A small audio embedding model, trained from scratch.
Model: 30.6M parameters, waveform 16khz input, arch jasper, norm layernorm, activation relu, depths [3, 3, 8, 3], widths [192, 288, 432, 640].
Training: soap at rate 0.0032, 7800 steps, batches of 64, held-out accuracy 70%.
Rows from block 14, named by matrix and row number. Rows with one number belong to one channel. Each number is 200 + 40 x the weight over its row's rms, rounded and kept within 0 to 999. All counts start at 0. After the name is the row's rms in percent of the matrix's.
# convs0: first width-5 conv, stride 2 (model.blocks.14.convs.0.weight, 640x432x5), inputs 63-71, a 5 kernel for each
# convs1: second width-5 conv (model.blocks.14.convs.1.weight, 640x640x5, transposed), outputs 70-79, a 5 kernel for each
convs0.502,088,220,198,176,150,193,199,214,237,213,213,186,225,232,230,191,179,145,246,152,158,239,153,159,287,205,294,181,154,205,170,175,179,206,196,223,228,167,192,131,267,254,193,169,214,167
convs0.503,091,222,245,212,146,220,213,247,183,185,198,212,201,205,189,154,289,165,127,240,131,118,159,242,175,339,217,161,226,187,109,194,207,239,261,133,170,196,83,237,169,142,144,218,197,218
convs0.504,102,156,142,241,198,240,197,160,187,168,178,231,232,256,228,158,238,256,110,179,212,160,268,201,254,199,209,204,117,146,251,219,212,211,205,241,226,259,230,270,193,189,187,164,185,236
convs0.505,088,158,170,180,178,192,211,170,146,145,232,192,232,221,152,208,234,130,202,290,226,186,262,275,146,262,161,232,286,213,140,162,234,210,231,241,177,77,177,247,289,170,223,204,191,178
convs0.506,086,176,204,187,248,164,212,213,170,209,220,155,152,263,149,205,118,193,212,231,234,213,233,229,201,196,221,169,122,174,189,242,172,175,152,185,102,220,151,167,203,229,128,180,229,152
convs0.507,121,258,183,229,243,194,239,188,171,200,210,219,211,169,181,125,165,249,202,199,195,197,154,262,243,104,283,220,140,172,213,229,221,222,242,135,224,219,331,209,194,165,256,209,181,218
convs0.508,103,205,152,184,250,144,190,148,215,195,218,169,202,199,211,183,139,322,227,239,221,238,169,198,140,282,169,137,212,176,263,208,234,192,232,184,187,230,200,207,247,230,249,215,253,192
convs0.509,103,210,204,253,258,207,175,168,160,234,173,185,201,96,209,213,161,200,227,183,216,184,204,170,201,190,117,160,285,148,147,173,164,291,137,218,275,221,175,195,243,215,161,179,223,208
convs0.510,086,195,253,217,229,103,202,211,180,192,191,207,229,170,160,240,202,226,154,275,160,127,192,147,209,232,174,174,275,198,171,161,216,198,210,243,259,193,230,153,271,173,210,186,240,196
convs0.511,116,158,139,138,210,159,171,187,174,270,199,216,238,211,218,232,139,149,103,291,194,230,196,198,189,185,148,193,127,159,205,190,222,201,200,194,235,185,171,184,180,184,213,209,226,176
convs0.512,101,145,217,176,101,170,207,219,177,230,171,215,241,261,181,199,229,205,258,196,196,239,153,215,238,145,229,143,138,144,204,187,150,205,224,219,176,220,226,311,166,218,221,193,178,247
convs0.513,093,84,265,256,162,121,209,255,192,174,209,164,227,199,221,193,191,133,240,227,226,285,265,179,185,208,314,234,138,198,169,200,216,194,181,218,202,154,218,170,173,239,233,173,178,203
convs0.514,093,226,201,181,225,209,241,213,198,175,207,214,161,248,250,130,213,154,195,215,169,234,192,228,188,207,240,200,237,190,248,199,264,197,218,211,195,207,183,99,251,186,208,227,241,135
convs0.515,110,233,218,244,164,125,226,185,167,212,202,166,247,193,156,222,244,203,248,223,111,161,248,186,245,179,215,244,210,193,218,218,192,136,181,161,137,175,220,187,183,194,213,248,157,185
convs0.516,131,152,251,201,172,160,206,200,141,182,250,198,189,234,156,200,205,225,154,232,145,202,149,227,169,213,164,231,108,214,205,176,244,231,200,203,217,196,239,167,248,167,227,106,126,218
convs0.517,099,130,173,158,197,201,214,212,180,176,225,239,179,227,227,155,166,170,209,158,231,151,223,210,222,217,203,211,94,177,214,145,164,224,253,216,181,227,221,135,191,214,201,229,206,220
convs0.518,089,185,188,284,204,291,222,222,238,189,212,172,237,187,158,194,218,202,198,279,114,127,168,197,149,212,137,139,212,155,194,239,162,213,200,262,243,146,265,164,249,235,227,168,147,143
convs0.519,097,247,148,177,141,180,184,157,181,201,237,271,212,116,197,205,184,200,161,192,238,156,222,169,219,198,256,166,204,195,185,229,198,230,187,199,199,164,198,262,147,215,239,280,197,168
convs0.520,106,283,308,157,237,274,185,187,223,173,233,151,187,158,234,235,177,122,256,145,211,193,241,212,178,160,180,133,194,183,117,142,268,174,191,148,204,208,237,272,137,245,162,174,155,165
convs0.521,087,247,222,194,212,172,191,170,150,272,140,179,177,168,238,198,247,186,225,143,244,207,187,180,124,248,155,159,238,236,211,157,220,250,264,249,192,178,182,108,180,188,186,229,189,165
convs0.522,098,159,241,233,267,194,163,232,186,189,196,241,180,226,221,183,258,154,186,241,211,189,229,147,190,231,123,312,189,158,168,198,192,216,151,197,201,255,300,205,134,151,177,272,130,232
convs0.523,093,266,126,117,233,207,169,228,206,204,187,203,160,169,216,207,208,226,270,144,154,191,172,310,181,162,171,244,207,270,182,231,184,209,161,206,238,152,229,324,136,178,166,180,172,290
convs0.524,106,315,178,122,288,177,215,165,175,204,190,215,157,207,305,209,225,118,231,248,171,250,151,192,237,172,201,210,162,188,278,149,162,183,222,195,111,226,228,339,187,190,170,181,195,217
convs0.525,099,177,173,173,188,200,155,200,202,216,192,214,194,182,169,203,166,194,249,200,226,192,171,207,141,282,269,194,186,156,191,271,182,186,205,206,221,132,151,204,202,257,180,199,257,188
convs0.526,122,178,201,206,206,197,183,197,231,155,237,162,128,185,237,152,220,279,251,240,152,175,227,149,236,199,194,199,181,207,171,280,216,193,271,118,220,200,238,132,186,188,166,204,180,237
convs0.527,086,239,177,183,250,175,214,218,234,179,209,201,190,173,213,269,220,250,192,131,172,165,141,177,272,200,208,186,114,139,215,134,259,202,197,208,168,176,226,203,233,136,230,165,227,150
convs0.528,096,217,195,254,209,228,162,212,200,217,196,216,113,150,294,193,250,148,184,124,278,173,222,214,181,168,192,182,136,212,186,244,178,193,255,203,170,208,244,180,222,164,225,221,178,245
convs0.529,092,316,155,246,173,144,210,171,211,189,169,182,176,243,249,189,125,182,140,241,262,211,193,193,184,174,202,225,232,186,213,189,221,184,224,219,141,244,215,209,133,164,221,242,163,238
convs0.530,104,215,210,173,224,141,210,176,213,181,130,235,145,250,144,198,182,276,267,235,202,189,238,222,274,201,163,243,297,122,206,113,222,205,179,233,213,214,162,253,196,179,230,273,256,199
convs0.531,089,359,234,153,208,245,185,183,207,255,176,256,157,167,180,236,233,227,200,191,99,211,175,110,215,95,201,241,266,204,188,183,213,194,223,198,246,219,173,159,195,215,208,177,187,180
convs0.532,104,222,204,166,131,223,194,178,204,201,167,212,234,184,162,182,226,272,181,208,154,219,226,139,183,189,267,153,232,210,165,216,103,262,215,213,198,173,275,197,92,206,165,229,158,174
convs0.533,102,188,276,192,220,187,223,227,185,234,210,156,257,324,267,187,156,295,207,205,187,140,243,235,184,236,268,220,59,231,288,190,230,140,178,171,244,273,171,197,159,204,242,223,189,243
convs0.534,080,187,280,113,186,184,234,152,183,153,188,139,210,157,192,129,215,256,198,129,211,182,134,188,135,243,131,130,157,206,249,191,265,224,246,175,182,153,244,243,206,173,167,245,170,161
convs0.535,097,103,186,226,287,193,240,172,210,203,145,183,281,276,266,194,204,171,196,232,225,169,160,167,280,226,225,158,287,238,213,221,197,144,225,179,223,137,266,240,213,218,210,240,176,180
convs0.536,108,174,198,177,181,196,171,204,249,199,191,234,182,157,248,113,233,233,136,194,135,178,197,192,240,243,199,202,144,215,278,150,196,175,204,222,223,170,188,168,257,235,213,240,173,207
convs0.537,121,157,221,125,187,209,196,208,210,154,238,197,213,265,237,147,192,221,252,157,238,232,192,235,177,108,194,165,240,247,147,205,210,216,160,199,176,200,234,135,216,203,175,180,222,244
convs0.538,091,192,120,188,271,236,171,241,173,198,190,215,291,190,185,182,187,203,300,115,185,171,232,101,209,243,179,206,189,173,308,215,235,228,213,210,160,240,260,200,236,187,170,178,228,258
convs0.539,080,214,182,147,146,252,213,176,194,206,244,172,217,171,225,173,184,181,255,212,236,244,238,194,160,201,176,186,182,223,234,186,183,336,161,232,211,137,254,178,158,200,240,186,202,154
convs0.540,062,152,236,146,178,170,184,214,174,179,167,211,265,149,196,181,161,141,257,191,111,154,235,255,149,200,191,228,205,158,142,182,153,225,199,203,224,170,218,307,219,207,289,211,190,200
convs0.541,091,197,197,324,156,226,176,177,200,254,216,227,213,156,147,216,80,285,247,135,221,150,167,198,219,219,209,276,276,80,133,176,218,179,166,189,146,227,147,234,174,200,214,156,139,223
convs0.542,092,246,187,218,179,139,201,155,229,201,240,193,211,183,192,223,171,206,225,90,200,233,211,177,220,180,195,146,155,197,197,167,187,205,199,209,258,241,259,163,178,156,255,224,200,245
convs0.543,092,200,341,153,143,192,195,197,182,166,215,169,242,194,245,265,226,194,213,164,152,216,228,260,153,184,203,228,229,166,235,202,163,209,180,218,246,298,155,236,181,198,203,259,210,157
convs0.544,111,183,258,81,179,230,205,222,210,261,171,214,278,165,191,209,135,301,186,236,288,134,229,207,224,163,191,212,121,191,249,219,151,222,244,200,197,234,155,196,248,240,189,187,207,160
convs0.545,091,197,213,154,131,254,196,175,157,169,253,313,205,195,180,174,225,199,138,237,175,131,220,235,207,194,156,161,108,258,299,154,218,197,184,190,180,276,217,134,136,211,171,181,204,193
convs0.546,087,212,193,131,184,246,208,174,208,169,185,246,223,245,212,257,173,193,307,189,180,206,291,250,209,177,94,165,184,162,171,227,238,191,199,171,203,322,112,201,157,203,179,239,238,223
convs0.547,102,197,226,168,182,197,159,226,200,235,192,190,162,181,218,209,163,221,174,191,157,217,195,118,208,184,192,180,331,190,142,183,191,153,227,207,155,168,266,75,234,218,227,258,187,243
convs0.548,106,200,190,296,231,101,181,205,188,216,146,181,229,156,173,289,220,200,127,125,212,116,289,193,131,182,144,206,175,220,203,170,263,146,214,167,156,263,215,221,252,188,204,186,210,226
convs0.549,086,184,186,223,143,240,157,183,163,237,186,223,247,172,217,181,286,176,168,268,201,225,190,203,242,234,93,109,301,234,236,214,166,172,216,267,191,171,217,135,260,240,214,143,165,158
convs0.550,115,231,126,201,171,213,230,257,198,191,169,179,208,129,230,161,199,163,186,248,166,203,193,181,244,168,165,233,235,166,170,188,194,254,210,204,141,272,161,259,216,210,165,214,169,172
convs0.551,088,127,243,246,218,154,219,217,162,203,238,115,235,172,202,200,217,179,157,291,149,225,172,253,234,155,193,98,247,190,112,131,222,218,184,249,209,148,215,198,64,216,175,229,190,206
convs0.552,126,255,223,212,212,202,212,182,242,209,183,169,191,184,263,236,172,249,212,200,184,225,250,196,154,247,192,142,239,235,151,220,211,174,198,179,270,149,208,186,174,237,155,201,256,210
convs0.553,105,184,192,178,239,226,201,218,189,212,236,257,240,174,241,116,197,126,152,154,194,147,174,201,223,256,257,280,168,201,180,223,211,147,229,126,202,176,245,184,232,178,142,198,201,257
convs0.554,086,165,133,186,191,149,178,184,214,181,228,146,210,143,171,192,255,254,186,134,174,181,205,316,238,262,278,233,228,231,121,151,273,212,221,191,213,176,268,177,220,216,152,142,260,218
convs0.555,100,165,184,186,168,206,192,183,141,212,192,170,168,288,222,219,279,246,198,182,197,207,254,212,155,186,237,232,198,191,163,144,206,199,208,218,188,240,228,184,182,231,225,237,186,158
convs0.556,131,216,173,142,241,224,208,206,166,197,226,164,210,258,196,122,242,181,191,143,133,228,168,206,165,247,161,176,199,179,189,222,249,180,215,164,181,165,211,209,145,211,178,211,231,238
convs0.557,131,217,231,138,165,233,181,205,170,192,274,203,202,223,143,217,160,177,232,197,169,172,213,217,207,201,223,194,227,160,187,178,239,159,197,209,246,166,187,307,115,206,225,183,239,233
convs0.558,108,134,192,167,177,136,208,169,206,237,158,262,206,198,189,182,265,153,158,124,199,180,367,201,168,252,203,210,227,163,215,161,215,245,208,247,215,249,167,251,219,267,227,240,175,200
convs0.559,091,220,215,85,216,178,184,236,193,172,195,247,197,173,272,191,242,190,206,235,149,221,194,150,175,194,178,128,183,204,162,190,243,145,227,187,228,177,210,196,159,189,202,185,220,211
convs0.560,083,180,205,149,164,250,189,216,231,222,160,167,277,231,211,228,182,165,231,177,184,175,203,176,203,163,142,84,117,156,147,226,243,177,219,215,277,162,247,223,200,209,257,214,223,251
convs0.561,030,241,108,105,166,148,180,184,203,164,217,164,163,202,225,210,148,263,218,169,175,215,190,178,223,227,143,233,213,169,130,150,202,170,232,215,221,166,212,226,223,215,225,169,210,178
convs0.562,123,245,128,193,205,237,232,173,207,209,172,145,171,217,250,150,144,185,315,146,170,140,140,230,268,175,166,166,137,263,160,255,223,155,209,185,198,206,182,230,141,242,208,185,161,210
convs0.563,090,287,158,159,184,195,213,178,176,221,164,183,195,284,219,230,178,278,78,233,221,201,158,218,240,236,225,233,241,134,237,182,192,234,267,185,207,181,148,213,200,189,160,145,159,208
convs0.564,051,150,154,265,192,153,203,190,172,205,246,161,206,196,178,198,184,238,145,124,164,206,173,180,242,192,243,161,193,212,251,185,202,192,215,238,211,150,178,321,138,189,250,139,211,206
convs0.565,120,163,201,253,188,243,193,229,237,158,217,193,170,223,170,247,193,200,222,201,127,183,196,200,156,278,225,126,214,119,265,209,181,207,179,231,246,164,257,277,168,234,204,176,159,287
convs0.566,091,179,163,149,185,217,250,212,219,226,210,187,157,221,242,182,131,237,272,187,182,251,233,192,244,167,265,201,161,210,226,166,195,207,253,221,158,195,267,177,206,217,168,176,214,196
convs0.567,098,130,203,321,189,147,205,170,166,185,199,182,182,183,201,133,141,141,262,195,181,117,204,156,270,235,166,146,139,147,213,204,238,203,182,159,115,227,162,122,201,209,198,191,209,198
convs0.568,111,226,158,212,277,142,217,211,196,178,191,232,235,238,161,140,202,186,232,215,283,188,80,187,224,202,202,210,267,225,165,217,200,195,153,217,174,221,124,209,223,167,165,244,204,228
convs0.569,095,116,217,180,154,202,183,251,230,199,148,186,242,232,195,195,223,250,216,137,260,210,240,215,161,80,212,194,159,260,237,224,222,193,254,198,308,208,182,177,52,186,203,154,223,131
convs0.570,103,249,190,247,150,184,209,180,214,189,179,159,141,147,149,230,129,171,171,203,187,165,245,235,241,189,152,196,244,215,181,247,160,198,245,212,174,215,197,217,191,261,158,199,216,228
convs1.502,098,165,214,119,93,295,168,182,128,252,198,187,206,188,171,238,177,211,147,225,209,163,254,272,175,196,205,306,179,228,75,178,164,175,205,236,191,234,116,218,321,211,210,176,190,219,259,209,225,225,187
convs1.503,095,179,127,312,232,150,197,186,198,282,120,206,167,198,213,201,218,202,199,214,184,177,224,82,170,248,167,167,189,180,221,241,174,102,220,255,182,182,190,212,186,149,205,214,182,163,196,252,187,289,175
convs1.504,100,186,163,206,260,244,248,234,113,224,244,208,179,198,231,230,177,200,224,189,180,147,203,212,165,224,144,241,207,217,193,158,207,152,221,169,256,192,240,301,165,233,189,179,208,212,142,233,213,169,177
convs1.505,095,273,231,163,249,193,257,181,233,194,172,158,203,221,198,222,198,218,189,200,210,226,292,112,279,205,167,161,213,185,232,204,293,165,205,133,161,200,215,166,260,170,199,188,243,217,152,167,193,229,158
convs1.506,091,229,248,194,193,164,183,173,120,259,351,216,243,156,169,181,187,202,231,196,185,205,236,121,198,233,259,198,176,232,214,226,178,226,170,148,166,192,198,228,137,209,212,195,158,182,179,200,204,154,253
convs1.507,112,174,247,141,132,150,252,206,78,219,155,214,215,196,192,221,174,191,210,197,206,137,172,185,168,183,173,251,180,196,206,221,223,197,178,191,212,108,234,254,245,189,171,199,207,199,158,205,205,230,235
convs1.508,105,178,167,229,275,160,168,155,163,207,161,234,208,200,197,172,208,212,199,212,207,164,188,192,177,228,150,174,192,169,244,287,130,171,241,170,265,350,203,234,245,213,210,217,192,184,181,201,148,228,200
convs1.509,108,302,253,104,236,266,161,136,169,304,198,207,204,170,189,216,184,214,162,183,216,252,154,231,204,222,266,193,187,126,172,184,169,494,224,169,164,154,274,193,167,181,200,180,166,265,222,200,150,220,231
convs1.510,088,165,230,186,235,200,209,257,206,293,282,164,218,212,207,219,236,216,204,190,202,181,152,261,325,167,177,196,208,189,201,259,145,360,204,194,132,215,248,187,160,204,221,138,207,230,276,164,218,208,190
convs1.511,111,318,256,217,309,111,219,198,160,184,120,162,235,218,179,201,201,221,177,224,195,316,189,166,268,94,224,186,230,224,256,225,212,265,98,235,246,134,206,182,207,176,203,211,186,232,210,188,217,174,258
convs1.512,104,199,160,180,267,233,259,150,177,223,180,171,212,164,235,196,162,207,207,198,213,217,152,226,199,212,238,200,146,259,178,189,220,185,224,189,182,216,242,148,203,223,170,216,194,218,192,275,174,240,203
convs1.513,094,197,243,192,266,205,179,250,143,244,125,176,193,183,176,171,205,192,195,186,229,273,155,216,149,85,244,254,174,163,193,171,225,227,292,212,174,237,163,287,246,194,193,194,176,206,158,170,280,148,241
convs1.514,093,189,218,224,244,125,209,234,250,137,263,164,207,209,181,245,190,200,201,237,160,170,199,110,212,184,260,161,186,161,232,152,245,309,212,122,175,91,156,167,256,236,169,209,212,227,221,245,162,174,236
convs1.515,113,156,261,125,188,256,210,202,170,201,232,212,242,170,198,193,180,218,196,189,220,211,204,211,193,213,215,185,265,207,220,146,161,195,207,123,247,212,148,167,257,200,223,174,204,198,162,224,187,257,148
convs1.516,119,176,201,279,183,130,161,239,183,259,204,211,222,215,184,194,211,183,238,196,190,184,219,226,200,267,213,220,214,208,147,239,162,247,198,153,250,215,214,162,173,207,178,234,206,210,257,209,230,169,165
convs1.517,102,110,199,182,148,190,140,210,147,168,209,231,197,220,190,205,194,224,225,152,226,194,121,188,113,231,147,178,250,173,224,139,197,292,171,176,182,323,201,173,149,220,179,175,219,200,156,262,189,188,121
convs1.518,094,167,176,266,245,208,203,222,165,204,214,235,239,168,224,193,195,209,189,174,223,174,244,125,278,41,149,112,190,202,235,224,161,178,234,212,246,271,249,259,158,213,233,193,190,213,286,270,191,199,170
convs1.519,097,167,183,205,179,134,214,329,156,153,223,188,228,184,196,193,213,187,208,191,175,192,158,202,200,137,223,182,191,218,272,225,248,172,240,168,317,306,261,162,142,187,154,200,208,215,210,227,168,216,130
convs1.520,105,268,232,190,216,233,151,256,135,210,110,196,171,232,214,210,229,218,218,188,189,225,295,204,188,158,297,213,145,178,225,242,162,178,215,201,234,153,222,217,167,176,144,175,200,234,196,253,235,249,194
convs1.521,098,187,231,231,161,213,260,244,191,194,60,208,182,170,177,172,182,205,207,215,192,226,167,157,230,222,195,268,234,258,206,262,198,198,165,161,287,162,180,166,129,219,192,230,189,193,263,155,185,133,209
convs1.522,105,180,216,186,128,128,209,238,159,234,206,188,235,204,178,191,204,212,196,181,218,175,293,126,202,151,208,192,207,236,185,119,105,200,216,205,145,240,219,144,156,215,207,241,210,192,184,207,244,226,238
convs1.523,095,189,230,200,229,200,180,140,214,141,254,238,182,218,184,197,199,179,180,192,210,192,233,182,249,180,222,298,168,191,194,224,184,247,205,144,100,206,114,224,188,182,208,180,198,198,197,149,213,144,140
convs1.524,107,171,207,273,278,141,266,178,168,188,89,181,204,161,180,211,219,201,179,203,187,200,107,153,169,259,222,220,166,168,201,220,207,291,148,223,164,137,214,294,232,183,231,193,204,192,182,199,215,169,251
convs1.525,096,196,207,186,178,262,205,153,190,139,212,190,215,202,219,235,194,200,195,216,201,238,147,150,164,270,185,145,186,222,264,148,222,240,200,212,263,206,300,177,239,238,205,200,213,207,118,209,252,252,159
convs1.526,112,114,223,211,154,140,192,244,178,228,90,191,179,204,188,203,183,226,219,180,194,218,209,237,235,84,229,223,165,257,199,238,173,170,256,189,207,182,197,190,181,208,203,170,204,209,182,176,156,200,276
convs1.527,092,145,212,279,220,70,203,225,180,282,216,193,178,228,208,204,178,192,203,219,217,205,142,129,166,191,230,228,202,163,171,192,181,157,172,205,219,188,190,229,118,175,203,209,216,203,225,148,203,219,219
convs1.528,100,244,186,135,147,222,206,219,276,133,94,238,209,181,198,153,196,228,205,207,188,134,329,233,221,250,190,186,196,194,273,313,246,227,242,226,229,307,140,161,153,204,208,187,238,166,162,265,210,258,138
convs1.529,103,209,222,225,203,230,162,248,252,209,169,232,175,214,200,175,200,204,217,217,198,177,187,309,175,264,219,192,222,188,184,354,256,170,151,265,156,224,259,181,240,172,187,200,239,204,240,209,176,178,191
convs1.530,108,212,224,211,206,234,255,176,225,269,188,252,164,233,159,194,195,211,191,182,183,179,217,286,241,226,201,132,235,129,231,196,190,211,148,204,178,239,189,109,166,233,204,205,208,241,270,238,245,185,209
convs1.531,099,271,190,176,205,169,197,228,241,103,257,196,222,172,191,165,232,188,201,183,207,195,118,225,188,216,168,207,243,181,265,338,146,158,167,243,265,211,284,171,154,227,213,196,189,213,192,164,257,175,226
convs1.532,108,203,251,188,201,242,185,266,130,175,185,213,208,210,195,202,208,220,165,220,220,170,160,231,240,136,172,169,169,225,182,201,173,122,155,215,241,123,226,243,198,209,219,215,173,191,131,222,224,215,191
convs1.533,105,286,207,157,275,164,238,202,115,112,201,229,201,198,191,180,179,209,165,220,161,383,79,202,143,201,198,242,175,256,188,195,243,196,130,149,231,118,187,272,174,185,211,174,180,224,162,181,171,91,290
convs1.534,086,173,202,172,241,158,159,302,232,240,179,188,220,189,198,201,185,217,199,172,173,226,178,147,214,152,186,173,208,216,253,233,180,185,210,141,194,166,199,212,280,209,204,211,178,207,157,209,168,195,125
convs1.535,101,260,173,269,194,153,207,173,209,108,199,189,236,176,206,177,212,224,196,188,164,236,161,187,221,155,183,231,130,224,203,175,189,180,222,204,216,196,186,248,171,185,268,171,186,197,221,203,164,178,147
convs1.536,099,243,206,209,227,201,191,171,128,222,175,190,217,219,220,180,179,204,182,212,203,194,243,201,108,192,193,211,202,196,181,225,210,208,228,143,201,280,182,198,200,172,196,235,190,190,185,212,179,205,183
convs1.537,115,208,195,195,178,149,121,306,185,117,233,194,232,199,166,190,255,214,211,176,217,243,220,268,233,112,176,283,136,251,155,220,232,195,228,224,167,246,136,240,218,177,205,203,166,201,174,232,242,164,212
convs1.538,091,204,193,207,165,224,125,192,277,127,208,230,187,221,165,233,196,207,173,193,169,253,141,263,139,205,233,221,143,215,240,238,218,202,229,162,222,169,193,178,114,169,208,198,184,234,240,141,193,159,159
convs1.539,091,234,183,148,181,168,220,193,99,308,101,192,197,196,217,213,183,213,184,204,179,196,75,163,234,232,164,202,186,189,204,235,204,189,157,175,192,244,179,188,220,205,228,189,179,187,228,254,242,141,208
convs1.540,057,225,134,220,229,198,110,187,181,171,236,187,195,193,201,176,222,199,208,188,196,191,260,138,189,186,208,159,167,192,206,142,189,190,187,223,206,130,224,130,189,212,198,194,197,189,155,179,114,215,215
convs1.541,096,174,270,168,118,200,202,224,208,225,166,218,212,194,215,202,154,222,188,191,177,144,172,296,190,192,208,233,116,153,165,174,167,241,143,240,168,222,282,192,267,182,214,205,213,218,184,220,231,174,174
convs1.542,093,214,232,287,206,199,171,203,144,185,147,211,158,185,213,231,225,203,220,215,185,192,135,222,221,124,203,265,236,164,181,246,183,212,216,204,133,222,223,140,220,183,203,194,211,192,142,242,223,220,184
convs1.543,096,174,195,203,202,223,216,212,123,168,182,193,187,179,185,172,209,211,216,202,214,234,249,196,124,233,196,209,213,162,165,197,142,182,222,239,198,277,141,174,192,225,198,207,176,199,176,164,131,243,241
convs1.544,104,184,161,270,226,215,177,139,215,205,211,207,177,189,193,210,186,173,202,220,186,203,187,146,299,230,217,228,244,125,237,214,152,176,156,168,186,292,206,101,279,200,227,205,194,224,211,162,144,210,179
convs1.545,093,287,163,184,132,153,220,198,211,195,250,221,183,194,187,188,222,195,189,196,178,204,168,281,245,210,186,186,239,183,167,254,77,238,349,202,183,150,234,171,169,205,207,209,192,231,234,228,228,193,218
convs1.546,108,202,2,191,274,190,239,223,158,180,226,170,194,180,198,208,176,215,177,222,218,190,174,232,132,198,159,204,139,130,221,209,188,210,193,194,225,214,225,180,193,194,179,217,219,223,170,212,224,211,215
convs1.547,104,196,153,222,270,256,228,161,180,142,263,222,189,180,182,194,193,183,179,181,201,135,174,170,225,154,153,176,150,283,188,136,179,252,175,199,222,188,210,284,235,217,168,222,220,229,139,197,184,206,160
convs1.548,103,114,233,159,232,224,166,168,277,146,261,202,164,207,181,183,209,200,183,213,192,212,256,304,198,192,135,155,194,174,139,277,196,192,198,197,214,209,198,129,136,217,175,208,162,216,232,174,252,205,223
convs1.549,091,297,220,116,184,274,191,219,219,225,205,207,202,172,218,187,193,224,200,190,206,157,163,174,222,180,123,219,191,207,215,182,223,192,147,191,144,206,152,219,169,200,199,225,200,205,123,215,270,213,162
convs1.550,103,297,123,174,212,149,191,220,228,289,195,222,181,180,199,209,198,180,196,171,221,254,254,255,300,206,201,156,184,183,198,208,204,200,181,153,198,239,165,144,154,214,215,159,163,216,176,222,222,236,174
convs1.551,093,139,236,196,210,174,269,123,179,54,296,197,213,199,222,184,206,223,178,176,209,189,200,308,197,208,209,237,192,188,210,172,156,223,209,246,180,131,224,142,261,183,170,204,218,165,179,157,152,193,180
convs1.552,117,141,260,176,192,214,238,197,266,191,87,176,216,203,237,222,223,201,199,196,219,173,122,275,243,172,271,243,247,226,186,159,260,218,228,214,173,180,194,211,283,173,200,202,196,177,154,191,188,171,180
convs1.553,104,181,129,190,160,227,150,163,194,158,303,210,209,213,220,229,203,211,155,227,210,226,218,241,181,165,178,177,190,168,182,161,270,311,144,196,236,129,217,230,217,199,173,189,218,173,264,212,219,211,158
convs1.554,098,230,190,220,188,126,222,198,228,180,161,181,206,182,212,190,202,209,192,207,208,203,277,245,195,242,245,208,172,212,198,163,273,248,216,244,115,199,253,164,196,196,205,228,184,190,206,187,182,178,250
convs1.555,098,238,169,161,222,229,128,150,194,107,200,192,212,204,169,206,221,198,175,203,180,143,296,260,189,162,198,226,237,175,194,198,265,210,225,220,160,215,292,142,157,162,230,220,185,176,189,234,170,296,165
convs1.556,118,192,205,238,159,171,227,141,165,155,207,172,192,166,200,180,158,185,216,192,238,238,185,127,256,107,200,205,167,268,221,141,273,109,256,219,212,146,166,200,256,216,167,196,183,232,143,224,189,211,231
convs1.557,120,175,313,157,292,191,226,162,164,146,137,211,194,192,203,227,193,216,187,171,220,230,300,200,249,171,199,276,169,196,275,139,133,201,224,212,197,165,190,262,206,202,181,211,195,188,221,173,214,184,235
convs1.558,110,274,173,155,192,223,155,191,220,178,253,205,215,180,206,211,212,227,173,197,203,207,175,119,168,123,212,181,156,213,232,213,217,218,132,139,214,181,142,201,120,212,193,215,188,181,247,142,187,157,235
convs1.559,097,251,181,226,194,166,200,269,252,237,249,194,217,235,179,212,202,193,205,205,216,224,212,246,83,214,199,184,158,226,173,289,230,171,236,189,259,237,245,234,156,191,194,194,205,211,104,275,257,183,162
convs1.560,091,214,202,101,192,229,69,335,139,192,191,224,228,148,185,221,215,231,201,201,188,235,178,223,181,185,134,217,171,230,175,137,184,308,216,189,207,254,176,198,191,196,179,225,196,209,180,206,238,141,243
convs1.561,023,231,166,211,244,200,147,196,167,263,189,192,220,193,200,191,222,189,202,202,186,147,165,204,167,183,185,216,200,211,186,197,191,203,223,208,168,234,243,130,169,197,212,167,195,218,181,187,240,168,222
convs1.562,108,295,207,277,233,269,171,225,271,208,257,185,179,237,191,243,236,152,232,203,232,179,267,203,221,163,213,199,192,240,216,134,140,185,208,251,212,182,222,172,258,206,227,192,227,200,279,193,191,202,204
convs1.563,092,160,166,139,145,327,133,253,237,236,216,235,219,191,208,187,232,196,205,171,182,249,195,135,221,165,189,167,223,210,221,242,164,200,139,244,97,265,165,147,159,172,218,214,202,178,241,218,166,256,277
convs1.564,067,300,265,206,230,171,173,107,190,244,108,205,181,235,210,199,196,197,221,218,198,162,276,200,120,290,219,118,209,229,205,79,262,251,126,149,223,155,136,198,128,215,209,215,195,183,164,222,208,218,240
convs1.565,113,206,220,187,221,218,168,240,208,223,282,225,200,206,208,166,200,187,205,214,198,180,221,213,185,256,171,200,264,158,182,211,260,101,234,183,185,129,259,157,207,214,176,190,173,206,239,206,228,177,206
convs1.566,080,151,176,262,176,309,104,188,246,251,152,185,200,205,212,204,216,190,209,162,182,113,186,150,263,187,200,214,176,221,187,155,193,207,255,229,283,103,271,161,115,211,227,188,191,214,181,245,236,191,189
convs1.567,099,123,223,258,182,133,255,192,195,155,202,236,198,182,220,201,203,238,195,173,199,144,191,173,215,204,235,198,193,178,192,225,193,193,217,218,178,223,168,213,270,200,179,207,193,220,224,132,166,230,180
convs1.568,115,123,200,202,207,304,171,149,266,240,195,189,197,186,189,212,216,183,209,163,219,185,180,174,195,230,165,196,233,245,197,103,261,100,218,239,211,189,129,209,156,239,198,195,175,206,132,208,255,212,240
convs1.569,099,238,222,259,199,235,236,260,221,231,173,177,156,255,194,201,178,169,187,232,232,186,245,166,169,176,139,201,215,185,172,217,240,208,249,181,183,223,248,182,211,167,161,150,209,206,106,177,216,168,199
convs1.570,106,188,146,184,141,193,145,197,201,188,166,203,195,212,193,229,196,203,202,219,205,315,169,307,213,148,206,207,184,146,231,129,144,223,138,194,141,168,222,150,203,189,188,223,164,216,201,191,163,203,159